python train.py --input="log_mel" --targets=["instrument"] --inner_norm=false --loss="cross_entropy" --one_sided=false --grad_clip=1.0 --epochs=69.5
Rows from block 3 of a small sound classifier, named by matrix and row number. Rows with one number belong to one neuron. Each number is 500 + 50 x the weight over its row's rms, rounded and kept within 0 to 999. All counts start at 0. Numbers have three digits each.
After each neuron's rows are labels from the 100 clips, of 14976, where the neuron reaches its highest value: "top examples" is what is common among them. Only what is clearly more common there than usual is listed. The data: synthesized solo parts of chorales (CocoChorales). In brackets: how many of the 100, against the usual share in percent.
# fc1: second MLP up (model.blocks.3.mlp.fc1.weight, 576x192), inputs 96-191
# fc2: second MLP down (model.blocks.3.mlp.fc2.weight, 192x576, transposed), outputs 96-191

fc1.34:450534425512463440401610481423364461432522473547618507561523597522500548517594537438448542447536457471533522486583414427524455389444438461510435486575490503505553509546495536507492520528483524513440497477502430468508475586472500460549510415512628548464494493463549486546401509498498499462
fc2.34:547528489488585513450525420433539459582554562537638546392443446485440528464382559494534502630515544489572473529480462486563502442504560495419461591525472491405459505479418424419535517417569508544444504485494499421440510484478495512505538506518528510465476525508542455447467448457480445485
top examples: saxophone (86 vs 1.7); note G4 (41 vs 7.8)

fc1.78:529537523558442547524450478424483543570487429546534539456494491476530482499482486512446459491532547446526499565523535535440507492461490518491478546419534440446471503433745430485522533526490494520388478483507448491625427559417567532506662396558556513561460482486576499462589516537570494510
fc2.78:485523483532492520531498478424460544510456445490491410436417421409526498499521485496511517472541541498591538555472545523534440564440455466519448566448523489436540547403508525487493462710530528460465441531537601463460482467529509521440548500455577399503554538502538504476514605494467503471
top examples: saxophone (94 vs 1.7); note G4 (30 vs 7.8); note F#4 (30 vs 8.5); note F4 (28 vs 9.2)

fc1.95:584552500505532453493526570511519455482540477593414470560525423511473538521538547532504556614460497481485530516530517428418496439492461519578461458515500486522508586534508484469488479558446498624561468432402588527480536524421425465474493548438456446602380506543476460563576523505483491537
fc2.95:570519465587513354497467459529529552504482497502531574573430445485509486552592481533544508659526508538487539444501519507566495478568549561449515473487514433561553485509483481597472381629424406545496528468433546461441506527472501623503481525582509392453532463533501479484504512435507486527
top examples: tuba (100 vs 9.1); note A#3 (78 vs 10.6); note A3 (40 vs 8.5); note B3 (31 vs 9.3)

fc1.388:494495502499546491569508516499545524552511584429467493466506504464516443445481558475528413492501531528516523406443415491455526469504422566523452631547487544484529401479553516445545352499557455409543592350526483487535452504545520498519535552455476560473437504530479578470520543491565452535
fc2.388:509559536474457534549479490430440464521424552498555519522453438434403552480504534538518562590512443448465556539464502464493467447462546533508478528529527465540472575490480495472522498500444478495489429441523529522317600531433445496545522499474480532517492565537526439555464469538540502528
top examples: trumpet (91 vs 8.2); note A#4 (50 vs 10.5); note C5 (41 vs 10.2); note G#4 (35 vs 9.4)

fc1.470:529509433471515522458504455578437450540557541594577402588509532435551515450454489517480554586498509462513559515518566470410481469417573569437558434434554447476508532538577530561440578478474577480556424502502456499504589574548414498465454493511643607496457534549427405498394552549519599490
fc2.470:582478560528539428560493531465437486470493588475602512506375550529466518466518484509558484522484470519528469501511555505460495419499583632443428578469463521410583448489490455496486445492592482483528605505520520556555462503491567487513455455456498546494458563462444486586455468424526485567
top examples: saxophone (70 vs 1.7); note A#4 (61 vs 10.5); note D#4 (29 vs 11.1); note C5 (26 vs 10.2)

fc1.303:456429533538522507536505462533446523517435419529455510483518457496475390467440407521566522417464563553528507577536458432480519421403477511452681403576548435410508564519463435493523472494525491551519456565501590532547426568515609544537421539474447538491516563401567375499514488501492517524
fc2.303:444531530556479543463583513469495378508422469442533413479483545479487593493476569470529469512466507555516480499529461416537580534513463348525410484524524536572547463580423502593441544410550447525514470542473539518551504444584515504414412423470574486495536509531499538502578489501486413406
top examples: trumpet (37 vs 8.2); note D#5 (37 vs 8.4); note C#5 (28 vs 9.7); note G#5 (26 vs 3.9)

fc1.515:456541499489519428575503465516442559457484478447482420525557539483508594551567570456453460536447447538466562429444452527380532423494488593502594525549472517503606544440524504568427649529547572518456487476453539561548512513575498515473558535489512419492407398560451545444523487496460515524
fc2.515:497474504460473508479588488599564575517469558484616572579634447452435516498571574451432499461494494566442527539473421473462542509447490429497495525503439570484483498452454565470438446457415412589518547422486526555478553535486447554447550497491460498523526516520517513469502467561529444626
top examples: tuba (100 vs 9.1); note B3 (43 vs 9.3); note E3 (38 vs 2.8); note A#3 (31 vs 10.6)

fc1.259:568479478424502575519469500571469505536592542493434570539522497499489566502470507491532492555465569455491551459470434579487437489495510570519533520495532496559560602550532448483515529551513549554502440478443587496424453414472594512470589495467454490547548429592536498446498420539454386479
fc2.259:466364573465521526499489506489466579490538516463590506472561471478558538508516494515472547583508585578518503487443501512505450480422573494556498389505544474591426567483415556425487387640492491555526446479414506519452464521497542526497487563519562515478490510451503489477570534576531452531
top examples: horn (92 vs 7.1); note E4 (34 vs 8.7); note D4 (33 vs 12.4); note F#4 (27 vs 8.5)

fc1.543:572543356535547574468475440454466531491505449533538592492470565423459492493503588460566423429500561520545488450485459553527482467473525462499456528498601398514605415517490452528454397499498501456523547528507534431485456521441524537560455429499508554469483457512579475505557561490502523482
fc2.543:491489526523507524401423527405518533487491543595558528538515523514492477554531561516504608489571505463448492458475487465539523524490510548473467549493488530550608486556422462460528556540533474446384339509491452397528492520535444532541505526565506537483535509619529356466472551539553475557
top examples: trumpet (87 vs 8.2); note C#5 (31 vs 9.7); note C5 (27 vs 10.2)

fc1.302:460496510529467455551431483487521564442621483502485613494526527490530589487516509517452561486507545492513651467505472533520419535555523503450418512498485491432405503523574548427565432510530519568525495451575459547526547526402503515378536516545488435520519398568453554458402501505531594549
fc2.302:507454472411533559592447487428424507453433549518416520503521563548473482450532585498471505542494460505494490467434555434394480497407550562540501507538486507529419560568462468513532594445412447483516549416554467528449547519502525489468424543427514503511613506471636545480410508521466440516
top examples: clarinet (71 vs 8.8); note G#4 (32 vs 9.4); note A#4 (29 vs 10.5); note G4 (28 vs 7.8)

fc1.511:531455459549503410551430492533394517519501465466533499512438526491632441449511482455497466504534561530527570485531481497439508456524404461484514469588547537444543587506638482467468568511547496449433473396539471529506500546623448445522548374497496518537535574497607445489483376517528499521
fc2.511:503555438422581451477394479447465427523558633499573547451544442550485472476465568513501513446490497481613475477632537502521460551474507463441511459499442541502491548507453577410496464471507582389498541452573605512544454478581526522521451469534511453530545509489541481601497568554434557550
top examples: saxophone (71 vs 1.7)

fc1.418:578445481573485450518481456375441483547455502551509507543508549513539520565552423602467439461444519537488602507476465485611455590387424562516598491447516452513620563486595519520497492608554434436518466512470508488447483567447572546529542496565495539511518460453489472487452467538514503532
fc2.418:441548539512410468443585438479417439462600546538457578521464452375477552461404504524541453469523518521609458436587465447522534504447620485487491469546490548496456494454524604526501565537442486486581513515557487399506502498478513566523479537479569513477596512425517485478484537533407506526
top examples: saxophone (42 vs 1.7); clarinet (33 vs 8.8); note F#5 (25 vs 6.7)

fc1.362:572513425434430552530523462516469536463542558438423552491475533489532482458531471495528545500521493518437508514458524543526446465469520442555460414497448514562538447493460534559500443373493418589536449489550427501540376658548345452442567563494474541426398483529498518493395504430497455506
fc2.362:456408530534540533529452539534553487525458559502544526498452536536511510542577423440465453509451512422507425494507525467483499456484526422560528454531443516549575565430560485439529504523464603401579519548425439466513454508500490446546505520491599475454462476438482476468514512479548485546
top examples: horn (59 vs 7.1); note D4 (38 vs 12.4); note A#4 (31 vs 10.5)

fc1.476:462562464509426451516431548540483550328414480515474488489477523517572508528580506488474443541462572540443540479595512445516467476484570436500433449537541485351556466508506511498530530458465514551556523393530582475561598471461461503466463405517468455499564468537405434398521492650472511572
fc2.476:437484478478442445475469447569516426494463416535510476412507514504554478476501530463380611515468472445629529429520466491482494445521459480478517483576527515367476424518547601567435506617526497518517636478489527493484442503486449532542568570442459481525428423534507535565502426529444562498
top examples: tuba (100 vs 9.1); note A#3 (69 vs 10.6); note B3 (61 vs 9.3); note C#4 (36 vs 12)

fc1.268:484477508529503470567548447438507527475549515521474578518470492547424492509498570465427484487428471534475494499476494504524465424480422526517419478457486593559518532418620466475479422511515519472470500515472521571506439484463468542491669500576462532518550484578535411492553524617386487593
fc2.268:599500540447537541509477507486451561581501472493561469537524559475547525522556555517496496461480542469567504431499558454478516468488515614519421418493490517376532580541506487455485454571612499404560437436497485478488563529558500521504513476453486548532492443521512469391479561536542532468
top examples: tuba (66 vs 9.1); note G#3 (37 vs 7.8); saxophone (34 vs 1.7)

fc1.172:555484585452529510522528513433469429472526499501567475466526412555504485500519475582520492561546521395466533513454515423422458525476453567502539558551513484408529577528606568463503455459494480470474426488547478563522447524538414541452624589465323471537502437491554521489494458528513520480
fc2.172:593505544475436483511497508359645518494546486470455461443449534573491421458612507477505461482459487586621480523429503488525456516435458546553443511502507581554522582474455478518502475518525405476459463565507457532502346475511493516483520429531620467517508545465512551520513508494424552553
top examples: clarinet (95 vs 8.8); note F5 (31 vs 8); note D#5 (30 vs 8.4)

fc1.243:496475420451458508602500462543458558470429385513440521513472538434471494526562552516464524413461521558645569538482598451555499430493445487487512533458408531449528545518555448537508563497529487561550438456521470563421465457586416510450540494599395484529432514546556583527519545472436547533
fc2.243:486438511350597517505482491621492441442485482476512413540619518498486445538597547482534470565416454445543398541583505553534487459440499432481497453575551474404553449486586503528484545509561539556580387523545511545507519534542491447478459455555517483404554514558433459547552535558554460465
top examples: tuba (93 vs 9.1); note C#4 (86 vs 12); note B3 (40 vs 9.3); note C4 (34 vs 11.1)

fc1.16:479579460532578472584573493534438513479446567577483447581520576428477484441509510428423514540541508534537444608428532443520501464529516508498539471569514512583624465536490576482533596417505436499448377585585442541507444543575521489441486500476488530479435533566513415519526464550493514433
fc2.16:538409627442474506454565431454513615536449555521619484433456519489407464506597477427523558499460425593511488462560406493585496522546480441483489458545446428393535468492525419537516474497491560456563477501540513481535484466478521515496563508516466376506453514515474510479348452494463554436
top examples: saxophone (44 vs 1.7); note D#4 (36 vs 11.1); bassoon (31 vs 8.2); note C#5 (29 vs 9.7)

fc1.287:528529500462567498542582519509432500496502493493399579481508529510533445511423488570468515516507450377538560492502400405543514476459511542444534495541540503461603596433490469582554489535545493462546432488447485536487515441513585456457530496560500516493539513485454492456540436543443559514
fc2.287:463474472526482447411485530402529516571438491520546515453533448535522568493416432468459564518473469499577491433537446472503480458547369422489562500514453464516572556529503468406474627521423461568552453462518517481424445509449514453451548388475487534534491462556467448512548421503550528495
top examples: trumpet (96 vs 8.2); note A4 (50 vs 8.8); note B4 (29 vs 9.4)

fc1.480:499557537441472432453553431514528496461490416502403500453468550514535483506436523495506440463509406484468537454449459481546487449474481480546494475494534437493502527526452523508489468505473515453596486509535440531583461550382419411517485620494498489477563379618499515541516544516567455583
fc2.480:468491550419519604503537481421556456512524569470477451519503508538465503470461527473529507568514552488577513483560527433465483518484360432485504521543485476588475526447573479492373411421550611492491446466437412468458456460489464445565496481606525462381475515474464435537453567518497541502
top examples: horn (50 vs 7.1); note B4 (27 vs 9.4)

fc1.570:561450424539470539592391527470541518404517630431515453478532481487541444480550600524485429661467500495474566471548351480527507458534515509500523466516516538452568551491527472497464397472558559565490537519579506524451475476620558536468471571495569500434534401503510447512568489533436487519
fc2.570:510507523563514531535569504477466560546544450528473496525474499499456457424601589497449501564516458483488483525473526493471548578497600508460587502483561483428442496465496529537554529516535448450463472601532483548490627499513522491565495534547555496525542546451496487567466550486455446463
top examples: trumpet (67 vs 8.2); note G#4 (35 vs 9.4); note A4 (33 vs 8.8); note G#5 (29 vs 3.9)

fc1.176:528531572514556453361559439461467483463539485406560474488444502551488438500595498484520486518494503503497515438524414461462491482520457498457498478502453462526495532516595558468533461518478398537478509489461456536487591598428438422603399457518464452461451399506471556519539501474560524507
fc2.176:529492480376549571570512418501493532492537393522432486493517448440480485525439630469483552541489451480563479600453556494514482422479528488488473477527532500493532520549527476484424470554442580450491489481521592526471537496495532509570488520462525524497570420525473417510496491454419490535
top examples: note B3 (63 vs 9.3); trombone (54 vs 7.2); note C#4 (30 vs 12)

fc1.387:600461454480467455579495455443453473426453569600521570515476564474548446562561453499499511445437555495530503522466513481513502459419532582490566544441486456503517535450483562476487429461579575518499477518463546428494632512549416426500545457516474503520438474527508425538473552542365501618
fc2.387:590496436557484512486504484628494430460501507549493443513423579418557499560476423528458506527545502503556502465517538504458564428425498486399519474566497522540529538476457535473490656459453442478512511565516475474500514491423465526539464499539439506516435436516488451523483583472517531547
top examples: horn (49 vs 7.1); note A#4 (49 vs 10.5); note A4 (29 vs 8.8); oboe (27 vs 7.3)

fc1.191:430436439464506501558496552457474489518497439558430445493502409482496463478521493463440563487555591632450501537518488515526411458485499509476518481435554570468504511526460539446455420525479516546579577487428437555505575460460546569428528489532476583511474476452426450465519582400458471596
fc2.191:454483484557480517529556459589484509531509493513494556492549431541531504498522462488374545446474550500427554455492535525520512514426484472622528458479532436558443599478537411524448499564410458463487490485511498493542506531504535552418535483516464593564433439489502520505449502511557569487
top examples: trumpet (99 vs 8.2); note D#5 (38 vs 8.4); note C#5 (38 vs 9.7); note F5 (33 vs 8)

fc1.182:508480538532490546529537494515386562431497455452477503488460497514451509597546461522500478522535492526470433500442456469551509441419512535560428477534463503508480602564570602512558544477485549468498492422514536501542475513551522433389421476533508514624478365469373435542480565580479491448
fc2.182:523528546409504530499476547509437458583506399502470441488489464554409470496474534566434482467517485412533572537432579444432525525427512466452490575497505426383542451421519587484493492514600463434477481512505498594529555515598510489477579462448500506515541477488612537418512518535503460455
top examples: clarinet (51 vs 8.8); note F5 (41 vs 8); note G5 (34 vs 6.6); note F#5 (31 vs 6.7)

fc1.36:524469410502445555543508499632446492483436484458478539544507557492532520534507484471423535432455566525494450470444541431494509446536447514540590450550523481443486536529552608496506499448330467473588562454519525525386462500491483566521529470607523517499476500599416520467470516540376580494
fc2.36:502583528532454459532484493472541557526480466482571546550510504491515548507489440446504538316504574522379532510457492482416458518554534565510450528422558537440522484437555399545534426505496500534522455467424480529499578523553584489455529474495460533563526544536487537460524503480547601493
top examples: tuba (76 vs 9.1); note G3 (59 vs 6.2); note A3 (37 vs 8.5)

fc1.51:490501554479463527566500452482371484528598548438510550521636568503530536528488447417477412468448482440655561585462476386479541432427445495522532482484523515516509534510461522560485442509519502520566576453523499517503514511521487457524462548545533517521497508484389500478510458539516573493
fc2.51:444537505636484441391502493464600554515480554496510435518558568508496531460447497529486474473503622590438513437579538477493335509547508568551499487419493529495540509484490434524495576543408449587453449447474489454540568557513500510542588527500459540504492496420464525426463404453487504594
top examples: note B3 (57 vs 9.3); clarinet (49 vs 8.8); note D4 (39 vs 12.4); viola (33 vs 8.5)