Weights of a small sound classifier: 21200 steps, held-out accuracy 100%.
Rows from block 3, named by matrix and row number. Rows with one number belong to one neuron. Each number is 500 + 40 x the weight over its row's rms, rounded and kept within 0 to 999. All counts start at 0. Numbers have three digits each. After the name is the row's rms in percent of the matrix's.
# fc1: first MLP up (model.blocks.3.ff1.fc1.weight, 576x192), inputs 128-191
# fc2: first MLP down (model.blocks.3.ff1.fc2.weight, 192x576, transposed), outputs 128-191
fc1.217 131:516464550506527503491535505551462469516506475571467513470472498555475474512526512484469529474516511547478432402485486459444507535502479503539535480516485551534441515579467450473486533572476565
fc2.217 121:534521489520502545501462420507444461456525483509514526546474493468507486478579546495483484579540506457467642480486512479465508496468427547496521379552484500493496512505478579493467493571515437
fc1.218 095:520496466494492499448473461548479476540546501434514511460495483531512478486482448550490503529510449507486488462514495601527545519507562489559541512443475529517451531497454549546528494535491500
fc2.218 090:436469532454515457550537483589467567552492478467485548504526571528506568487513423501473481515583503471530539464524459517548452610467484530486547481495495560457484454527457474513400477555465494
fc1.219 092:464504485593574470469490551497488556477542452497456490562491467428547458539528530481441513458517476502477458568456544496540532455521562532465416539602484517502423499511531552453530572527457581
fc2.219 089:454513426541512496513443482517456466465468523463485465479574504539475498559558581539477560508562467530453475473506495477408489503489506462493456522483532524495498491474474530478517537496509532
fc1.220 107:511474517526502504526449403493421466542468464551490538504536454580508580513481510534445567478497499448465516457497497424494507512489549492495494466463466447477475509563437486519503527500551486
fc2.220 108:468482471466439545485454499478511487485525445509463477572553517504527469463468494485462503478487427440464524424567510516419477464454500486501484465507503395494485517505451508440526550530487482
fc1.221 112:518526512494520539533443436493521564506479524458523536425481485521485432519590509502459494543555510511480445536454437469493483567409471535593501462531499534525486554543535409535519488528500486
fc2.221 102:498521506432478510513548463515558498415543511575494455510469390444540438547503538444500499504570511481459506525503470538499509478485502538500527473528505516457540535506520534498563494471441398
fc1.222 097:551489542466575490464455490505472530550513590555515455462545514518547517520555517513398453491491512504509481453442496524604616410504543486403523515435553521471560505512578476442492539494455522
fc2.222 114:483483513554441470469414483565467458500589491551471513522514485516555505498492498493432520465530553478457591427442517479601550531533559538508504465488530520483457489522500410464529442473497468
fc1.223 086:503476467521531508600488466568521435462525527455454535492512492474544455481545596491501476464431449511516433535508588524400501466472571520553544488505547555536490468490501552493525494562488476
fc2.223 081:502387548535521523525542456486487534527581549504493556531537527507487530511448474495601507525486488474448580432465500505523511496487520429516569511423431489431520518446563488479489459501423549
fc1.224 097:506552502574453504513478524447501496447526456476495480523511493499517456542469494528490528496512559479421420536520556598490524398581502463573547482566523509453421494493521485503468423469465539
fc2.224 100:545471510544521527532523507483489516472426522535503491387529485509505555470412479537487512468431533536493534501407512427504472531472534476496532550562508465487484459471485489474472486510575565
fc1.225 105:481507561469499541471409466449596549512481502552471538465458487505540450499511492526458499538494504573445500533575502540453471450463494485456492442509486450492448566561505473529536553461566522
fc2.225 106:487536504415454529498485521524530529518448528496428560505480505516492484585507501528517529530588508459494576561552421459520541500494456476511498492494517442524499419516512453528531483482507434
fc1.226 127:510510508457507506470543438522475560443517496553466455516424542529579533535429502423494511483445542486461488504551556455539468458538591532481535571480537571508503508469479532487536435455474506
fc2.226 126:458569516449534509493494531477477515460533452511492476436547583502517559528475462514570505507427551490454394502524544477462475495475541529467462574552475467481525461522518506520522413537524438
fc1.227 076:473407481526594495449437498526596454484540524493499500527471505548525476466543501455535479552457527445440520544484495461494558510515499519524579545505500533475468549432420563506485489557554517
fc2.227 078:500490487527509501506527553461514493516452530520535454484506433473454455462447595449514512408516432557556552483530596481379459546476490543474457520507456522460484451509506486527514545508521520
fc1.228 069:500472560512524588501513496569471501497562443538572532492562441514545457490525475454424502452493505482546527479473456484507502494523534469534533475489529462490513466557489467559536468502433486
fc2.228 084:506430527521496514508482452397474503521454518505433515521450558442574535479452508561578561509445532495533527469520592504504535476520498509508465423519494524492491539469484440558450391502517555
fc1.229 089:471416488460501462463513455527478416547526521529548463486503503555505498439542492450489627507506470496408480549481553460457512541424554536402484527464490508471544494541557443474576556427528490
fc2.229 097:483574504399550486438451418488576562498540511492457483493478505576489500470512514484525528470484569522531619532521528483495459514500497459524536506542478474539485518517519489488517532521474505
fc1.230 081:578472513454507545434499467497511477440549511500457558537482476502489466510511544487482459470492506560528530528535503449518536528460486501531451546516462501472434569484452530541560470487442504
fc2.230 087:534499495522529503499354471556489478573515489470452434543480494480501520435461514550487526444498544439531489451540499518507522443449481504553512477449499480463514554508631519523499436520481510
fc1.231 098:494603486523533525521415511454506489474564484501437497543501496498533462466522566402466464554567459549500510458467517412461522484451507481560501583509491479481526538464489448569588489445508492
fc2.231 107:559515526522506543508459519442398499525477435490425573533522517480454453453489492527604582462453431493506423609532471530500537479474505457475499428560463528473486488500461594473538476534442530
fc1.232 104:507496412513440441601468423496500522530481526503480501468592528549504445502450488556437531465535500441501414480529543494470563448464524538487497579488487451538459499466424481429497491460470526
fc2.232 111:449480543597506474556435500390450486448525456519465427496464480579486516506603449481503460422536470502511455497524540536472498441482541566439532545501535439479468484520509497441547542488476468
fc1.233 099:537483452494464588466493448480440506523574512422505566584540441508483535502476501525449516468483611515476449496557479487465575479508485514542505424558498488477487570565542479475501542463435521
fc2.233 096:448517540488481578536457471567460492495544574560578617432458546492460487550527568539483493493515555531463462506475574492544501476482492433470450529477430574441535507469489557478507432480474457
fc1.234 073:591509487563509509503447481455508454500446426493501444510561518494501547587472484573459456527517458481498557466520492505505520461488482469554457526518494472473397398417490493477507495546536479
fc2.234 079:464508487531490497485476481420487442488508497498540436500521469451430501474554514468484447495549463503519455445531509532447479560446502472419428503529458495503474514496500547438506487553539471
fc1.235 115:459490523518504514503610428474482504436500489545554500485547501502518538527491573475494472497475510500463520512456472497498593472565397458478558502572473529501481530420535639462492582531463507
fc2.235 117:454486450477561493523447427512492487452453442564499548531508441459497514497573549508395434520562508529539512551481505536490480444499438525511467486479518512498494470500503455551480536505512393
fc1.236 130:484430587516474510496485568456478509450508484534469503529519554542519501529567510564512599494487523520576509534429508484496489515471472457558451467538539525514497463473566432493578490552450455
fc2.236 130:482520489474534522538425512474507514532534485560484459499492500480457456474518444476454488515506559543531348490518502435598514470538363532478580456529577518563518505458546501535515471503479498
fc1.237 111:468472464496464566436491475492486487494519522548490487494505565512468445511520489542544512446506509598444470399593504512541498496453509409549484509531484453487505514503445456450465448484518569
fc2.237 109:556455497494484473497473535491455481526509468495496555461499506479527519450501436495556429469531598516494459422527550443567495557562477505508490471480485511480486540530440544470498513471450529
fc1.238 091:469523512561468490544467456484430525501490479506492508516618500593554493535550469526536516484603526491467546504534498472541489473430604476579483484548487466517487629523471459496462483483492504
fc2.238 098:498505526624460503549497481492479548517458508552467472463493449501534515534512518509449521460362522509471421485525536511476538548474501456531520505470497478493525509529483498497482549548530495
fc1.239 066:491535476533526505469468536477466469553481504524606468491430487526518481549439592472477449484503490450481505524421446497429581545520508476492524579523500478489448506434496460553543488448533468
fc2.239 070:454513409438545442505541478547583563600565543485547524479474446458511449510515476496538537500524421495519553409450494550537507538474502526538510538490473518537472430560534509438442442492568482
fc1.240 100:512415531502544531451495454546524486514513503462498495507448564552489540392510513502491515516472538504470536507548480503412588530631463546485502503452576410557457438491465488481540553499525531
fc2.240 103:450487545435544475503537479591546550496503499468481484537490537575512538565499537530532523572476519613525549520419568536533526525514499552449525496476462469441494471526522515473533544470499471
fc1.241 131:567499491504477545472523534491549431497515536450427501559432499535585525489474516496453466517459512538497530500489506484522445418533530538488547503572520478471551469531479482487542467495540466
fc2.241 124:553527467497480596542544576536516525521484493498515532530552535485514494498427532571447534485462573460399431487522471485511463478545597549471465484491498514483515488480427492475478463497503485
fc1.242 104:524473415520492460434501493475569516491496465426532469489486495508517413437531538517538449503457519452436462539544585512513466526472498457508482525453497537430455468509511483479570498486487548
fc2.242 093:477556489528522476508418496502550516444470487440475516521491461484520542427468508493526511534531452518444455486431518465519472537501515503517484534499507564502472519457550492509575544496455572
fc1.243 103:584510469461469535581547526479425566519551464494467491510427474529500449479480498536498471485475546465423469509550465569464553505452503545563484448593499523459501522491487493571538523471479511
fc2.243 108:542504478492472487477539560566470479546523439523430480481559487519495508502450481468459529575519538509394521545504500472518462496500465434506520465530473498489494488504552499540563457471472468
fc1.244 085:557525554457510573478481417503490503554454472414507500492526585487523515509405497472478499508516531502498497486438524533484576538474518500496582477483521515542523496430469405521474499479498479
fc2.244 083:493544554505424507497561509464517492471490479508557548455532530499534522511468474505462488438471554568572556424518425499526473524575455539479488510478499453500535478470409470464480536487492508
fc1.245 079:523436568499539465483480445492500476453566491506469538536479466530509520518522597547589471513475551496472553454460502528484511450466508495493446530489461520523451498477437473582542510474551551
fc2.245 082:483481429414446515467481421557491480578521517429521528525504508469498539466422403491460510537463497527532544487472530492451517509483501534500566474500536442511464456577421470472494608505505559
fc1.246 143:457481464506521458472490489441472472460558481477491441496546436515546454535529473495479514493503551537557462519588472524555515551424515476505467525497459470549519407426498500527458510576450488
fc2.246 134:511482457468436485440548460404467466536498455494511483504491500476516474571514518458628506480509465522537458490484456428504484543480490479485463563503461523464474485480522527477498490482477486
fc1.247 087:536456550495483525471505434468492519536502479540454438566566488470478571514492510515536604534438529533484527494505456558532508554565487515507589515493556491455461498528498495508536554478463407
fc2.247 085:512528472517547488545590541480479494474538573486456526482557531551433514489488534538457475556457530450490558511462468549531501437530505367413530537533500492438496537468511525507461419507569495
fc1.248 095:463563470443564403486516437461516492491540481511468523537510502477512454467567491499560473523476469469600452498457487521559532547468483516473518543470524526467473548410476482441543467423520520
fc2.248 094:489476528444465526509496530505431521465543526452530483443528546410450503562530529510468466514533462402510618494493500487506513544538492512481423489513468516540505453497571514446478545473481474
fc1.249 154:528573526467455497486489505467489468465484500491506467533572512517541504535565508534474458504558523547519425488500477570563483522477556469501460500513583465493488530469459471494543425493494523
fc2.249 152:511472509533519517525501509467494500474455416523527499473514579517458530411448577451456515479495500474466571514486462501408505480514489500522469538510515542468508482514512455486586463513429479
fc1.250 088:489450594495439508524457535500424502515445501476544485480482469528402583502527393507517577442489508530511487533529476480446462467493482465543574545471535537519464488527471470509520493549476489
fc2.250 093:475525488504521519463358533513511477499536587504528422533468528563478490426536523481388445551538496491537469482533456513524534478458407515480484519477475497479509498489490471473481498506429567
fc1.251 083:477503508498541467469557485524450392476507481495595523507544548487479547504513545577500517496565460526491520486449498456568495507486529464524489647502511514509495521495500547551486523479540479
fc2.251 074:450495488584527467477552439506426570528511552483481575480526512469530527480535531480472484538478455486532465531469465486433538502501499499531534392521483462479469592497457520539496414504520535
fc1.252 057:506509504510407502501466486522490452490490474558450488495470475450495616513526514474424564484531459423474522490554451546492465497486552455524463515488485486563531438420500490444505537548530517
fc2.252 068:537479529565415473518460521479606534449541547422589460509512484521461491497529490481451468494462510544512444454550474517525547582440507499423540467473527490551505462468514493466537482499535394
fc1.253 141:480500510487480517475479522572465535524466501596483489518432515531550494497534493465486462527519477459516487560542488504462499478472524534543513535532491523531575485490432588501475474465547443
fc2.253 139:473496457412481504527608440408495501439491501529441517483499549501534541481412508478520491506456492500513524475425470515488520449534463487503506563487459548460496532519457411499567432481567484
fc1.254 086:504481489547506497577422421509502493507470476538437469471474519545551585503560511513438530439510452441445458492495453458472560488437575563581526534562508430533519493513511526423488585400546541
fc2.254 083:581564466537478498568496487498471502436554521511501508461529525538504518432520467533473552580474424511545496460498453522509538479527485481453474606476494436463513451515412522447495459485526432
fc1.255 113:496425494482481436475436530473473473485458490515514523468568479531491421443517466557438509447500441492440515452486497465517505541658507585489492536526502525514467545492527454487538545499436493
fc2.255 111:491542506503452503446528495451599487448523455481536552554471534524480438637569564483464461587456523590507476507536529508533518445464412469491465490430532506491561555433506432521473550575503535
fc1.256 080:547525579559548506520531459505530521466575501460435483528485453463454461499562477566591462472510472446439480479495488458513475392466460487548475517516486530479480432454507523515515561454465490
fc2.256 085:474505441464514541516519462517549499524541466469464473610553488451492535574478468497488563566454510462484522523510461535539527496472435489492511415484516533623482452507525518475497574527440497
fc1.257 103:503533493485554574493441546482541517464498501509456551496443515514463409509539548485518478456483504530499357562531492474457495513491472489531468376446543505513405529563500458540466566433496491
fc2.257 103:504527488474527475546474521477533523502530456522542603517463542410505493584506579457466496497493461503499584541611509455459513424518527474534499446530482467529495533551429514526476458444526526
fc1.258 118:550528479496496479501535539515469473457558459636435477506486444498567526514528527507571438494627462456473454545469481580514370448472505501531516477505486537521503460481502548494515441499472518
fc2.258 107:495493542473483501491574595458427498504505503480525585581509510459500473493485487511559498479498501537401492473464452473511504504491512544531465438481524535495498455484541549460535459501454515
fc1.259 124:512455387519494538497433450395500485523481465487468551463517436492579460482452464470521498565548517545467529554511494461575520503520556464442518507519531447509482500514486485484472578445536504
fc2.259 130:509495520406478509520529491483485508488468489521472549588500489455521472463404478495574506512441573496528621473525469531609466481552460482543512458489513513531515535549464430500496492453461493
fc1.260 062:515474565472485501441493454552475452517484511494490515472486516439554459481584463520506567531569524565565504504538511521423482497507435449473413557565507514530568554451533510544528440463476573
fc2.260 067:532491430563488481532525416497485498480569558544513459497524482505487406553531519527498466507456423498559492599504507477540511473499489524518433514521499559584503533456506490524498451508530559
fc1.261 072:585487509579495468429470427462448472488464453416549515531473459534575589520544592519553466478489518500559506464489520504438503566475477451491497548515477584505486468524475529516503480450514526
fc2.261 082:509491545497555555482526479516421405459464458476560509470542502449500483466538478470459496440511446551463495480449510517488472525519471440498505536502513544463580547491494545507504522546490457
fc1.262 064:470426474478480519487446483513486470500540517471475551523536618550516570514495439523501459513461551549467513525499550479397571545597467446508472495503547442476479527500437518425525491546506552
fc2.262 071:484439486472510560507541535521480536516513500417546529483567531491472430527497508508571452539425499587529467559486479492438498409575571553552526470483508445483469540480467503549462525437508533
fc1.263 115:550494524556513507534458478482540444452503529541471497518502456475549481501407530492508522510506457467500548512453530494509576414625438569508534561443482440502459578553494459489528487508496522
fc2.263 114:539509458470538481455631471559468520567511596543556570511499465461482483548599513531545522476455462543451460483459487457524537492500521534458421474496522470436504538531493625539533493491504507